Weights of a small contrastive audio-text model.
Model: encoder arch gmlp, encoder patch size [16, 8], text encoder layers 8.
Training: adamw at rate 0.0012, 4600 steps, batches of 128.
Data: trained on synthesized solo parts of chorales (CocoChorales), 39062 training examples, 15.1 epochs.
Rows from block 5 of the text encoder, named by matrix and row number. Rows with one number belong to one neuron. Each number is 500 + 25 x the weight over its row's rms, rounded and kept within 0 to 999. All counts start at 0. Numbers have three digits each. After the name is the row's rms in percent of the matrix's.
# fc1: MLP up (text_encoder.blocks.5.mlp.fc1.weight, 1280x320), inputs 92-137
# fc2: MLP down (text_encoder.blocks.5.mlp.fc2.weight, 320x1280, transposed), outputs 92-137
fc1.193 112:493541484533519534477502472508485546540495502484522511473528481500448493479538485476479517474517488494506534458504521491510476524556505475
fc1.194 113:514466487488480487489492442494493522523522513497510493481508470502439536478527497532485507460507506446506510507449511478487480513518470490
fc1.195 107:516474508520514543477489495504511462521496525482460525485549521501496527466482520546539549450512484479499502498504506545478499486495492476
fc1.196 108:480536465510536513511489455505497510522484509536478490496525502490471500456504505492475490492530471467476516478481522506495474502490508515
fc1.197 085:503502511482506482518529542468490501477506506504533519468482467489499462522450506461482485550495518501491522474531489541487493459473504524
fc1.198 060:521498477522525484483499474448484470462499521561461526508459492470470497528481525473498467528476548503453490518523516499516514513470515489
fc1.199 076:482462544504509505519483522444470441479489526517513488499504474497502483521472488505495444499458501529460541505542495550459488456511489553
fc1.200 107:474493477517487539462503490594529518529505512521500501511485497532523495528522478485491469523448503466525493520542535493527526514518507505
fc1.201 085:542503497471474488523488495482523507494555471466485522510494521474529480500504522503522540489492500533534492501491469504474524532509484480
fc1.202 093:481518471520530528555455484514497530531560511528479486518523495510501497499539488500467512507502494511543512523477508472532495505517497533
fc1.203 099:525470497525503544481504473490542489497535499498465534487473489514517532476502503542503508485508475448507499526442518491556479548471482518
fc1.204 089:507506437507496509530459504501491523540509496504466476504482512546500495486527464489460503466483494501501497496494510488528523509526512478
fc1.205 070:529516489525478511473497518506485453504509491488518471514523500492480487465545455494485498511510478494544446509515503514549487521506493468
fc1.206 114:551496527496506498534442525491505472496475492546526511484475507500473526484496546516511508492519484483504508516512469495542492522465504499
fc1.207 102:511453506481514517504513494556452492557485534518508503481470529514507490438485527503458516499495482436464504520483483506523456532481483503
fc1.208 107:547501494518486525462509502512558526512507510495495540513485475505482499463503485530516547483544475487546472488487524507521523528471469463
fc1.209 105:526523512522540535522465484502536499506529499458509489520536530473484504512521524530539497504536507461512532522486508464530459536528511486
fc1.210 082:567523466547546491493506492463552494517490501468482498493557516492456517458528521559530491481523478532489488488469515507509510517517471467
fc1.211 102:494539458524516509476457505557496513484501490552507549525524503475491457479465519521488515536502489532525481486481526472522524505505489455
fc1.212 105:529451508494465514486501523517496499509515496468500527525497485515514525516504470505515515497522502530503490477515530431542504505506522476
fc1.213 106:520469498511497444513524532454474481467485497510523528492471462519497494561489524487485485516487519532476521502519506517477499450482515572
fc1.214 109:503500479510512525497501463536502534500491483540491453510539561465538479511478501479496480546472546528503510553505496467497508480508485475
fc1.215 091:508486453507485516479499479512500474505491518501453464479506563523506467458498519547489553487485528489505431515523468503529529520528484466
fc1.216 113:489490508496504510471475484497535528515534484461514562509538496524506503497492485529527489510487490486510460478471493500567473524505514516
fc1.217 105:514519480483484501501514478517511501515508525504480467515534517458537491491512486520517518469518511516531496517531494498479528498510514456
fc1.218 112:521475499465527509492507524511544493488487531474511500535484498516477543454539491591486505466537481480489493471496530458540474480468519511
fc1.219 095:532463492514510495473474481501537532524509516479462530530502463487473551447542476554517520489481487460519523496472501483504529513487468501
fc1.220 135:528475491501490503523464494524536556476464496511509521504490491482454541477487507502499502499503446523510488504514492453506484528516539512
fc1.221 091:474480497517487494481518471523517494478486492498476496502521542506488488515535465517502510511476488459519481503502485515490516521463511455
fc1.222 084:486506498496507504441475504523520519483498500487475482499535534504519503501504512496513502526436537513552493524520480480481519520511536462
fc1.223 059:531495506494486472520488534525501488485507508499497461425479498492496502491533518490520487515542494486521484477484441471507539539493486525
fc1.224 102:491473487524496546476467453486491503528522505485472473496471502496525487467490518499460518498492505506491477528462500464529514516513471466
fc1.225 110:488487472491536525522470517506523531538540486477492522539522500486467521489502529531534510484522505523521513489460498478495482530507489509
fc1.226 107:484503466495497534507532472489469466500530499464489503514489484531478467487501458498475528490505480475502500509440521482526497518470451484
fc1.227 098:538481504511489499533467489472517480506494498460453514504470477506453522503517488514544499467465460490557459518516468489483497507515487509
fc1.228 105:528492471487537503514454518532524524515501490540529514493497549506482517495492541532511521521504470473494505494503496471553435542495495465
fc1.229 076:514533491529522531538501467513519504523479525523538455486564567524491535480508496504459500512530498480508520473513511460519476504484537503
fc1.230 119:522458511510456495500472530521479481523500488498486540506485521520482503513535500488498513510485496505511506477498520476512492544508482497
fc1.231 099:500533467503519522519462520498485515495508514528498490556509566500495512473516510490505507496468505499551514540521486516486498528520509486
fc1.232 112:539475480471474502465492510477506486512494491478468548505447470524502519479494511523494577452520463486545488476507494460519512514473508516
fc1.233 085:478476550510500448505508545473482488464491511478518491457472506504535484510484517489486471510464528509477526489511516499466505456472524555
fc1.234 098:480544481498527513520485495493489488502492518553468471488540545465470487442460535568500533488508510520485503528504499530527493485475533478
fc1.235 109:538500523488536497491541519484505485543507533457516515496485482481481524464507552564482523465530478506513520442489520499531496502429507470
fc1.236 100:473492508477493525449545475547512494507496509531504475534508580538542503463492495496504496550528503487469535496536531519508519497472538478
fc1.237 100:496524492484526494494510448519557477482505487467484460538568539474466495481514452565524505502531501496473517494483508492492482521507510507
fc1.238 095:487489506493482508529470502467502486493560511433507499533520510516499477486487509500534510501500521506521448506453497524520498517511490511
fc1.239 103:489512483470485520448513496537490462520494520508496530510533551532523485494538487514480503513460538472486450522479535505571543514462513462
fc1.240 110:486519495505510501477508506487524503497470487454484513482577576483497504483515481488504474495516547504513498489492497459526498478515514510
fc1.241 100:507489538508488460516533509481462504464481482505522472472500465495506487544460520454475481512510519522466525497517467525473500461516489543
fc1.242 059:550511496508505508493533511519479503489472500494509480498504488517480473485470481487467528559509524523503491529549484523469498488487481527
fc1.243 095:491494503502468519414509496548484498523509487501470523505518565486501482492474471519504545530535508473493475512512509529552477507459525486
fc1.244 089:501474472505478500493471525507516512520483471500494534502489539469524530482510510492493516505468516523529448489486490487519533491511529456
fc1.245 118:547532487513545491510408485486521542497547482504502516503483467462473488487495507532544513504514506495551502514476497538487521507558454508
fc1.246 103:491508510495500531513497495486561475487509532498478520517512502501498505490530508530506522523539470477544475506505518518577529507484513526
fc1.247 097:527459489509488506479459476530561535510485503514474523532487497497529503515474495517538509521483498522538502508513509457497532530487508484
fc1.248 104:567490490529560517514499490509532501488496530480472510518511500470494523477537501579515501496538492491536511481480518520504491543480471477
fc1.249 125:510471491479510524505494514507483506546530506486496543507486500522468541499562523496504502459473463471514480500503500461541501499473495519
fc1.250 089:506451493513498504478468483544493506501501520495512463495495549492544472470514526526499512458494470501505493509509513492476473508513506476
fc1.251 100:530489483501508532514421499510485526552538510515506525476501480519504503504484514494538516474478510484559487481496474529483525514558510505
fc1.252 106:472456501473467515496473474533513476541508478506475480499481571541513520497508509516582522491442507454508515509473481506484506499528515501
fc1.253 105:485533468493527515490491442516508493489478526501474479535555575475516503469497466521507482497480526507535492519513496488465515505507508467
fc2.193 143:489478561493478464492529516501486507470521486493565483500489459485518515551474488466535471505473501528457516490521497501464496472528503506
fc2.194 139:494469540505478472504536485481486478493500494478517483462481471496522497532479474483492478499481531504456477515465522537478524468495478522
fc2.195 102:489481570473449469522549519460468456518499493527520446480469494520527491515462481472488494510498497473464516484516459545498490485494494510
fc2.196 113:455509523482503481515527518484442489509499499528538480482486455510501498503467517463483503507479486486435526478504486515477461448481495475
fc2.197 121:511465495414490519489497508470525493512515495516500502537499506503475559468503503488463521477486414491514493493495514505525521482489482468
fc2.198 085:487471491443481498481510500494494469487517508522479492551497479478492534493485504473470525498487432489492484483508503499501515510512470485
fc2.199 110:492473497415479524502501503493510482507516497515486503526492487472485544478497507497478523496480426487487510492516500481514520475508477480
fc2.200 132:467508526504486480486553519525489526478483502535547461507513491487526489545519483463484463511488482483478514515534490509500491463501548528
fc2.201 068:519489510516507497477527503473519527484490502479487501499482452504484523519440480508538487494515502520483498499465485557470506494511518526
fc2.202 078:491513517489461498510512531520498449529529497515535518449479479546502477562487511488531481512473501459496501495503480544534480475515514530
fc2.203 091:515487553501468463496561522454496477492515504500507496519472431487514519506486494477495483467525489487477518505524510496486499480481498498
fc2.204 065:519518494480485470524514507478502499487479489505509479489488470495514515511473460434511512518534493544521523491523510495471529447537501519
fc2.205 050:515515496463482481499526547469506480497478476468513473461503492524494514508505488470450503492499428498518500495484495515532494478470493524
fc2.206 130:477484530506487473526535549442458480476482510496535475486512484485524523496452532463479477500493501507475525506541486521470495457471515511
fc2.207 113:503467526491465480511530527477466437504501494503539421480502494480505520495466498483463500505514480469460522512540444524502485491463519505
fc2.208 119:487522537514504472492547520506493517486523471524548467507487474494534480555478504480503470502509491525481521511513511510500473471504488494
fc2.209 098:505501558519502445510533533483490479457482505517539475494494492482512504537470501468520484480522504527478539481510497534472459473509500504
fc2.210 066:488482546493486470507546532503512463461508510512525473502504489484515538514503541512490492488518491515504509477552496511503514463474522512
fc2.211 078:465481532522481491483526495475471506470510518469551517477472467510499531543488513464490467495476509526483510493517503559472516462509484525
fc2.212 124:450484535471469484457533525504482503524512491489540514470492457519491490560498517478507529504476504505487506465487529497530517492450472505
fc2.213 138:499485483433502525494497500498527487545517504515485506536494499487484537473491499489480536500480426479506503490518506489521525487506471462
fc2.214 132:492488521479463462500518517490476497462482498497523456516504502497533527542461496449470475497494495577493516481557498481485498447499549505
fc2.215 082:501474521497475509501503503485471455464477506520504451499485553492499504520448500441500480506499462500479508527514507548496484482494490489
fc2.216 139:535498552489473476514506519464490518455457492463510510513509479465519522547472490477494491467565484546499511458527514460498471482491523524
fc2.217 100:518530544505485455505541533486495480508526461526538494496471458502529529547467524503485488483519489523449498488528511516513446437510549522
fc2.218 115:508453560507454481506550490484503492478502473515535455504473454503523524534500478503523485485473466515441534503504495519480506446484501524
fc2.219 075:496477549498519473520507492486484503487496475505510464529508470453532492501468536491504497521569478521460558527490492463504413484486530513
fc2.220 162:480495556508472451518522523446469488482489494492536471477488464488537476544460476460504478489501502519470510498504485529463486468497509544
fc2.221 087:504511550527476488482557486477477467462494497444519499509522480482509507538517464459522512493510503527527501496529508496491508481501493476
fc2.222 059:506479567462477482471516519487475486509508507480520500510491499521507468520488522476476521504447459522528520490533499507492495479454513437
fc2.223 074:505510524455450503518514501483522453514516516534494509532490465469489526526471491496471532487498429496491536535511510507500529458529457472
fc2.224 088:477459514517470470498533475455493462500506491483508471488459472510522524495452478483480491500480470513471490520512496506485514469475523517
fc2.225 113:542485545489502455563522551454482463467473517469515477502483489449515523534493546494491473468503500573500507499547505505498500461481507486
fc2.226 125:473490548504505468503544517496491460500497443509522460503485482489523486543454488473499475547487500501465515520521515524494504454480516521
fc2.227 075:476481586477458483526506521484443462489506490540523484475483499538519515525477505483511470514450491500521522493506465520494501459480477476
fc2.228 099:466512516535493460509499511485464485470503480505551460465502503486503480509426500449496469503487513486474514507524479515460473458491519527
fc2.229 057:479531516488539485474529531485474466480518471490509463514483539496504492474475497474465559512509468492458517490504509507477494492486490480
fc2.230 143:478522538502488464521508593471466499516516491486538526517475466512501499528497530463482504470481503503482485491519490518509516481479526514
fc2.231 100:469530507502529480515480471459469493490506507516517485488483492493457461500454502451465506544465497486499497523472490540469508502495440495
fc2.232 107:509506576522465460485521523450496467473542459470518495470470450511523496555468505465514495500502501517491497498502492524497507466492508533
fc2.233 113:495489488428487532486515505493520472516523504528488488534510492482469550492504525508486522495470421465514493503523529494517541493516466468
fc2.234 090:500517513480503432496531511475475501462529482503550495511488476461506508511456538478478517476507479530461527477530498509499474435474514487
fc2.235 094:516487564510471474497576488501502458516502484511511488484477438511532523516511485512517511501497484488486518485539520511505523449442489501
fc2.236 091:459498527491463470471576515501487496476497489528525457487480502510531478555466502472509483512488512515468493490509524527492485458457509513
fc2.237 094:504531541492504452522563528476502479509500484527539491487483471507492485525486519492478506511507500494469533507515529539483496480461482473
fc2.238 084:503468531493489488512483498442525480467501449481538517489467461507490546502415506486516478495498478514484456509497513531503504478481492512
fc2.239 111:488500525499544470527516527467486465504490521488549469487500487482478548508481525482504491475525509490448535495500497543496478449472499511
fc2.240 110:489515525477493460496538549447500475466482472512547496471510473513493496535482515476476486496501494521448497508514524512473478449506515543
fc2.241 134:498466491435478515511492501503530480522529504519494504545511512482478542485516511509476517497472412487519498494534520490530514492506469476
fc2.242 072:507493514448478480487507509484505471498537503559526507526490504507494563492480501513487522480496431504480509514521501520494526469508449465
fc2.243 079:479527554496467487486573508457465476477508517504503488508456496530516542513462483475486456511514494481480482502518478541517496481468526520
fc2.244 076:490490524482506507477499538488474473487517492488533533456480512535469477516496508470505514503478479493482467512508479553526482512525468509
fc2.245 126:471513512481515473510509540454489508490471495507530500485490430527504495533465479494496491498472489513499500453524510549479518459507491493
fc2.246 091:522507555506461468512519505456501462457523507510507454486499504474507515514486470478485480495516496498501490488511497559493528504502523538
fc2.247 086:482485552495455466452539543479502478495529467529532522466468485544530494527466482460455494520463477446481474496500495519510517495452490493
fc2.248 088:516493534483495458490546518469480463451483505492506490478510488489520498517483487500494474514524510497481510480506530554469485475484507507
fc2.249 141:457482557504457490498534535508463513504491484514542478481468490518551500572481505448506487507477514531488512481557499498498491476481565506
fc2.250 061:499475533518498481544527479484500475470497507481522501528502502455508484539479467487500469492468499498480508528515482555484509446498502543
fc2.251 091:486496536496501455515527533455478495488471490499541495485498461509504486533449507446496487516482501530484503478528547548460516466524491507
fc2.252 107:481482537511465500524499524464462491496539499493554472502469490498540507533465557443531482484474516498499503493516446530481488479521496479
fc2.253 114:471482537494517479497544506486499499470514501508534473521520526486524504528499490466504478509494517552486505492546496498466529460493496476