config.yaml
model: "contrastive audio-text model"
dataset: "synthesized solo parts of chorales (CocoChorales)"
train_examples: 39062
n_mels: 64
embed_dim: 256
text_encoder_head_dim: 64
text_encoder_fused_qkv: true
text_encoder_qk_norm: true
beta1: 0.95
eps: 1e-10
batch_size: 128
epochs: 15.1
Rows from block 5 of the audio encoder of a small contrastive audio-text model, named by matrix and row number. Rows with one number belong to one neuron. Each number is 200 + 30 x the weight over its row's rms, rounded and kept within 0 to 999. All counts start at 0.
After each neuron's rows are labels from the 100 clips, of 14976, where the neuron reaches its largest size: "strongest on" is what is common among them. Only what is clearly more common there than usual is listed. The data: synthesized solo parts of chorales (CocoChorales). In brackets: how many of the 100, against the usual share in percent.
# u: gMLP up (value half) (encoder.blocks.5.mixer.u.weight, 1024x512), inputs 296-369
# v: gMLP up (gate half) (encoder.blocks.5.mixer.v.weight, 1024x512), inputs 296-369
# out: gMLP down (encoder.blocks.5.mixer.out.weight, 512x1024, transposed), outputs 296-369

u.294,183,182,199,163,199,198,189,209,159,155,198,144,163,221,241,196,178,236,216,250,142,220,187,175,224,165,173,259,234,184,192,177,159,201,215,180,228,239,213,256,218,189,146,154,144,211,200,179,214,185,191,136,251,218,192,208,239,220,215,233,189,179,210,140,229,226,245,220,159,198,254,250,172,147
v.294,225,215,203,212,222,149,187,176,209,218,189,181,173,157,251,207,161,235,213,229,203,164,238,218,131,179,217,192,196,223,256,177,185,214,172,196,245,187,208,210,166,232,259,150,173,176,237,222,171,219,244,226,153,186,198,197,170,224,205,146,251,199,196,229,183,169,208,215,202,191,156,215,232,186
out.294,217,196,153,204,224,220,205,99,217,184,195,155,223,246,218,191,136,244,204,211,157,195,173,146,194,187,240,207,198,177,181,186,153,204,195,266,197,165,186,178,225,248,200,169,156,205,201,199,166,207,154,173,216,243,241,245,228,170,194,187,242,215,185,205,190,212,158,200,224,243,205,214,155,224
strongest on: viola (51 vs 8.7); violin (39 vs 13.9); note F#4 (38 vs 8.8); note G#4 (36 vs 9.4)

u.33,182,170,218,192,180,192,223,229,243,213,167,172,201,125,222,230,236,217,193,227,210,211,230,230,235,154,197,199,196,216,220,209,169,186,189,215,201,234,227,186,162,203,158,192,206,194,198,145,210,202,228,217,229,180,201,192,203,255,220,187,191,175,224,195,206,161,194,140,217,192,193,204,210,108
v.33,196,178,171,189,192,250,146,178,178,182,195,145,206,242,229,166,194,199,244,231,131,213,192,205,170,206,167,199,220,199,211,200,210,192,189,214,233,180,195,240,235,228,232,137,198,146,171,172,191,212,193,163,209,214,229,193,155,189,183,177,213,200,186,230,163,214,247,215,154,230,172,194,184,215
out.33,235,180,244,154,126,230,199,233,160,162,197,240,139,218,212,168,205,204,220,153,165,227,201,247,122,185,190,207,219,203,203,171,229,196,164,153,233,189,166,254,236,219,239,214,174,179,176,167,209,201,221,215,184,203,243,213,196,161,200,177,197,145,210,211,141,202,206,205,152,182,251,266,210,216
strongest on: viola (68 vs 8.7); note F4 (32 vs 9.2)

u.545,186,227,179,185,200,155,153,237,198,240,164,170,186,176,221,219,162,192,238,231,221,242,232,191,228,206,212,204,177,258,220,207,202,223,233,221,233,230,206,211,175,196,150,192,232,161,219,142,213,151,240,187,199,182,254,212,154,242,206,163,248,202,229,192,194,175,162,162,156,186,179,204,189,185
v.545,182,208,144,190,176,218,145,229,150,183,198,181,179,227,229,166,210,199,278,205,155,191,196,183,174,212,166,204,200,221,204,179,225,187,213,231,229,194,201,230,223,207,244,146,193,177,229,131,211,201,193,183,212,214,235,176,188,179,176,178,233,220,188,208,174,204,203,220,181,249,191,192,173,208
out.545,172,195,144,155,152,169,173,206,185,180,205,179,224,193,176,124,230,221,208,194,191,217,212,211,264,249,193,214,168,177,194,246,209,197,206,200,116,188,228,204,222,209,264,162,220,196,179,172,176,162,186,133,207,221,180,189,208,171,171,194,185,236,170,244,173,218,149,219,231,201,190,106,193,224
strongest on: note D#4 (71 vs 11.3); clarinet (59 vs 8.9); note F4 (31 vs 9.2); note E4 (29 vs 8.9)

u.114,164,160,189,223,177,162,176,194,182,239,233,157,176,155,207,230,232,185,173,247,175,224,262,210,214,190,204,209,196,261,217,175,181,185,217,200,217,236,191,209,151,203,140,175,233,113,208,176,199,186,232,198,166,170,176,193,121,244,273,160,246,174,207,178,221,196,234,163,196,185,170,211,205,165
v.114,179,205,179,173,152,200,145,210,169,154,197,183,176,233,221,168,214,203,290,214,171,223,193,205,157,241,171,208,220,204,230,213,175,162,183,212,213,215,167,247,241,227,217,130,188,160,199,159,188,199,194,185,210,202,213,197,155,167,204,224,178,200,175,208,157,214,237,222,135,231,185,184,182,232
out.114,187,169,165,196,181,183,219,155,201,172,183,192,222,153,186,179,213,176,175,212,184,261,151,204,255,238,208,192,182,155,182,206,211,202,155,211,186,206,206,209,207,139,280,217,207,209,203,248,213,196,233,191,201,180,176,173,164,231,135,230,191,203,169,160,165,198,183,214,193,208,162,150,176,151
strongest on: note D#4 (67 vs 11.3); viola (36 vs 8.7)

u.316,167,211,203,231,207,131,218,192,225,214,167,219,179,146,145,249,193,198,179,190,207,247,193,218,179,161,227,217,171,195,241,177,190,176,194,180,201,178,251,159,114,159,197,209,252,214,224,180,232,208,257,210,226,190,240,163,209,231,205,192,239,182,233,166,209,187,184,151,236,215,154,200,205,186
v.316,173,218,172,156,148,220,177,187,163,169,219,165,178,262,234,166,199,195,272,214,136,219,186,205,158,201,189,211,247,220,170,212,180,186,187,220,253,195,166,272,241,182,231,137,191,138,185,183,203,199,172,185,198,212,191,203,174,189,178,173,209,201,188,213,142,228,209,214,160,234,161,170,187,217
out.316,208,186,161,205,183,237,167,196,200,180,196,180,197,248,220,157,176,229,241,175,144,214,204,219,157,223,206,207,221,173,188,207,205,141,141,255,194,127,158,220,238,210,255,182,147,139,177,215,168,168,155,197,192,208,206,202,171,156,169,184,203,205,129,246,187,211,217,234,196,233,214,104,190,213
strongest on: note F#4 (28 vs 8.8)

u.305,216,168,199,232,202,153,212,240,218,244,171,244,148,148,186,240,220,188,162,171,206,255,195,218,233,144,220,188,191,190,217,146,208,191,228,192,206,184,229,183,156,230,229,198,191,258,195,177,211,183,188,165,179,177,206,165,220,222,217,196,229,154,242,113,203,168,166,184,256,188,170,197,196,155
v.305,171,222,194,197,132,260,153,197,168,203,255,163,193,221,198,177,181,257,265,219,140,190,208,190,184,223,159,205,226,198,201,186,196,206,183,209,235,210,137,225,229,200,208,162,164,160,203,181,205,227,211,219,208,229,210,190,150,181,195,194,198,201,199,231,164,223,246,185,147,224,200,171,197,226
out.305,218,185,207,165,186,207,190,175,195,185,189,217,193,218,179,173,174,258,228,171,155,223,183,237,150,230,220,188,201,178,205,160,216,118,156,199,182,144,150,217,231,171,266,221,143,173,187,221,222,183,178,206,175,193,209,177,174,160,192,220,184,131,184,206,188,210,241,228,182,237,224,189,205,211
strongest on: viola (83 vs 8.7); note E4 (55 vs 8.9)

u.538,163,229,151,156,177,225,186,218,163,164,247,212,174,234,192,227,215,165,255,220,184,199,210,198,228,203,235,234,119,201,177,213,221,215,191,220,164,176,167,216,217,238,199,163,178,210,207,133,187,205,184,132,207,224,211,162,212,171,184,174,201,216,191,242,235,157,172,178,215,215,229,197,167,240
v.538,203,186,223,260,172,201,205,204,176,226,215,201,209,159,257,189,157,159,181,244,211,221,179,185,221,223,129,196,186,236,238,212,201,245,256,165,193,205,232,209,201,174,142,143,285,177,201,184,241,177,235,234,225,152,217,213,189,202,219,197,217,202,222,149,192,196,232,194,150,229,144,212,158,182
out.538,223,258,179,213,220,231,226,116,174,195,214,195,171,197,174,262,139,146,176,187,206,210,211,162,217,148,230,198,143,210,203,172,231,195,197,209,156,203,198,214,214,184,152,196,204,249,224,219,189,206,173,187,155,170,204,179,153,258,250,212,219,204,187,208,221,159,235,138,199,225,185,221,168,131
strongest on: note D#4 (81 vs 11.3); note G#4 (56 vs 9.4); viola (27 vs 8.7)

u.702,188,214,234,195,192,226,206,215,187,169,184,172,131,148,168,226,181,200,170,238,209,210,200,249,222,204,220,196,199,181,159,159,202,169,184,193,264,228,181,180,192,162,180,210,192,229,226,169,215,195,191,178,185,191,198,195,216,225,212,195,191,164,197,155,186,174,198,191,215,190,171,207,240,96
v.702,182,242,239,192,178,236,235,184,248,160,202,206,155,175,185,194,154,193,221,189,208,193,233,223,215,176,163,230,209,155,190,214,177,225,201,196,223,220,191,208,210,129,176,177,227,225,239,165,233,165,208,234,207,151,180,229,255,205,185,216,164,177,198,171,202,202,229,194,149,185,160,179,243,172
out.702,220,225,218,200,237,223,192,193,235,167,165,203,236,225,167,145,234,227,224,219,207,192,213,184,178,204,170,204,173,136,196,189,215,180,152,189,190,221,180,208,194,198,228,220,149,254,199,187,216,218,234,191,175,187,179,227,211,184,165,260,180,153,169,225,226,258,245,214,237,170,204,179,225,254
strongest on: viola (100 vs 8.7); note F4 (94 vs 9.2); note D#4 (48 vs 11.3); note E4 (26 vs 8.9)

u.383,202,225,169,191,164,154,172,201,210,183,179,137,150,196,189,220,175,179,203,190,203,282,226,183,227,179,178,202,240,210,265,182,170,156,198,213,248,210,209,234,205,146,214,207,244,172,208,191,217,170,249,188,172,158,236,163,163,239,228,162,199,198,194,209,181,155,204,181,198,216,165,184,218,122
v.383,206,197,185,188,127,213,156,216,164,192,206,174,170,252,225,161,178,208,285,214,148,213,168,178,168,211,164,172,262,206,212,212,198,182,179,210,242,217,173,250,229,192,209,149,169,145,206,173,194,219,196,204,221,197,189,202,169,200,183,196,194,214,208,205,179,221,231,230,166,225,201,195,180,220
out.383,194,195,209,195,187,180,201,214,188,207,170,171,181,184,211,223,175,205,204,195,199,223,230,193,213,204,184,195,216,169,224,256,177,174,145,319,218,207,212,215,256,172,231,205,227,169,184,236,196,181,229,184,205,156,213,171,187,245,180,208,186,266,76,260,166,177,203,197,191,210,187,67,216,140
strongest on: viola (29 vs 8.7)

u.346,215,196,231,171,198,188,264,145,204,169,186,191,170,191,223,223,200,238,179,218,178,251,219,194,222,157,152,209,248,210,205,201,171,195,196,159,177,227,199,163,194,186,222,228,190,225,211,195,219,182,173,162,241,194,201,193,236,240,208,160,260,176,236,215,276,205,200,186,213,173,186,229,200,155
v.346,228,219,230,183,213,198,108,151,208,207,203,236,144,196,226,195,218,188,263,217,217,180,224,239,153,159,216,215,165,208,214,190,226,155,168,218,212,223,158,271,190,260,250,172,196,178,211,229,211,168,215,188,183,214,186,168,162,157,193,205,235,200,172,264,230,171,228,177,198,223,181,190,182,128
out.346,289,145,172,179,174,183,272,151,207,182,164,251,240,206,211,190,186,199,181,209,153,205,192,215,182,233,232,229,177,183,184,215,154,209,208,206,192,209,179,183,211,215,227,239,168,189,228,187,221,201,163,179,202,225,198,268,218,196,183,202,214,209,189,207,184,208,209,215,234,216,187,211,182,217
strongest on: note F#4 (44 vs 8.8); violin (39 vs 13.9); clarinet (38 vs 8.9); note G#4 (37 vs 9.4)

u.682,228,204,178,192,140,196,239,168,205,193,257,194,157,185,204,278,175,197,165,204,164,261,224,244,219,186,251,221,228,251,220,159,244,186,185,212,218,190,159,185,208,192,230,232,178,219,248,179,223,216,208,182,140,143,226,144,227,258,232,191,208,164,252,181,184,186,191,167,218,164,214,270,186,163
v.682,177,226,162,194,204,259,146,147,190,186,239,183,179,257,220,188,149,175,285,146,176,223,184,163,147,199,213,255,233,189,151,156,221,172,227,215,255,205,179,236,147,225,259,170,174,181,232,210,202,219,193,208,189,215,191,170,171,230,210,246,233,170,237,181,164,250,227,224,162,246,187,215,255,251
out.682,178,234,195,222,241,205,168,189,230,176,176,233,198,213,156,209,215,219,226,256,249,182,205,180,161,195,238,194,194,166,200,175,223,147,189,212,184,252,194,177,209,224,246,150,176,207,257,192,188,209,244,197,168,185,172,202,159,176,245,211,188,191,143,238,198,207,216,174,195,224,176,160,215,267
strongest on: viola (99 vs 8.7); note F#4 (49 vs 8.8); note C#4 (40 vs 12.4)

u.265,178,178,213,167,188,135,173,199,166,229,216,133,226,204,223,232,114,264,229,221,198,193,200,192,238,187,197,180,221,226,187,178,130,221,211,232,217,183,203,214,193,196,149,143,234,116,166,149,218,156,246,187,211,191,228,162,184,170,225,160,204,190,217,153,223,170,163,198,125,186,156,205,208,173
v.265,243,211,183,188,186,204,177,175,195,197,231,187,228,261,205,212,250,208,280,208,166,174,213,223,165,182,175,183,222,195,211,145,216,163,157,164,192,176,102,219,187,217,218,169,134,173,220,182,207,231,206,200,209,204,191,192,148,165,217,235,198,162,224,195,223,220,220,196,175,246,190,194,204,249
out.265,177,220,203,218,219,224,161,205,147,183,206,186,239,228,240,193,210,198,190,236,231,116,191,180,168,237,197,242,179,209,179,200,214,174,207,189,212,176,216,177,213,184,220,231,183,206,186,226,205,234,186,181,222,244,171,211,203,170,200,209,212,224,185,234,228,236,216,235,178,251,205,181,185,277
strongest on: note D#4 (65 vs 11.3); clarinet (34 vs 8.9); note D#3 (30 vs 2.2)

u.47,252,235,201,175,197,200,244,141,225,223,168,204,215,215,203,217,203,119,195,149,163,223,197,193,177,252,176,213,190,172,233,182,177,208,201,232,193,193,167,139,179,180,227,241,252,226,247,202,231,202,292,192,200,191,187,215,188,235,155,269,228,150,210,183,245,174,242,205,243,207,249,220,265,202
v.47,221,225,214,191,245,258,221,161,221,137,211,206,213,236,154,192,220,190,215,209,207,193,221,194,167,220,219,165,149,160,212,189,193,151,177,176,185,182,174,206,186,248,203,241,162,233,173,222,183,236,186,207,178,212,198,220,184,200,254,226,192,171,223,215,196,181,268,200,204,185,218,195,193,231
out.47,222,171,162,210,166,162,202,257,180,217,202,184,197,167,202,246,230,216,158,183,150,260,208,226,209,167,230,218,172,193,217,243,197,186,186,285,192,175,180,120,198,202,239,197,219,208,190,186,172,162,238,158,184,224,226,195,207,211,161,145,241,246,145,224,212,173,120,147,217,235,171,112,168,177
strongest on: viola (100 vs 8.7); note D4 (52 vs 12.5); note E4 (39 vs 8.9); note C#4 (29 vs 12.4)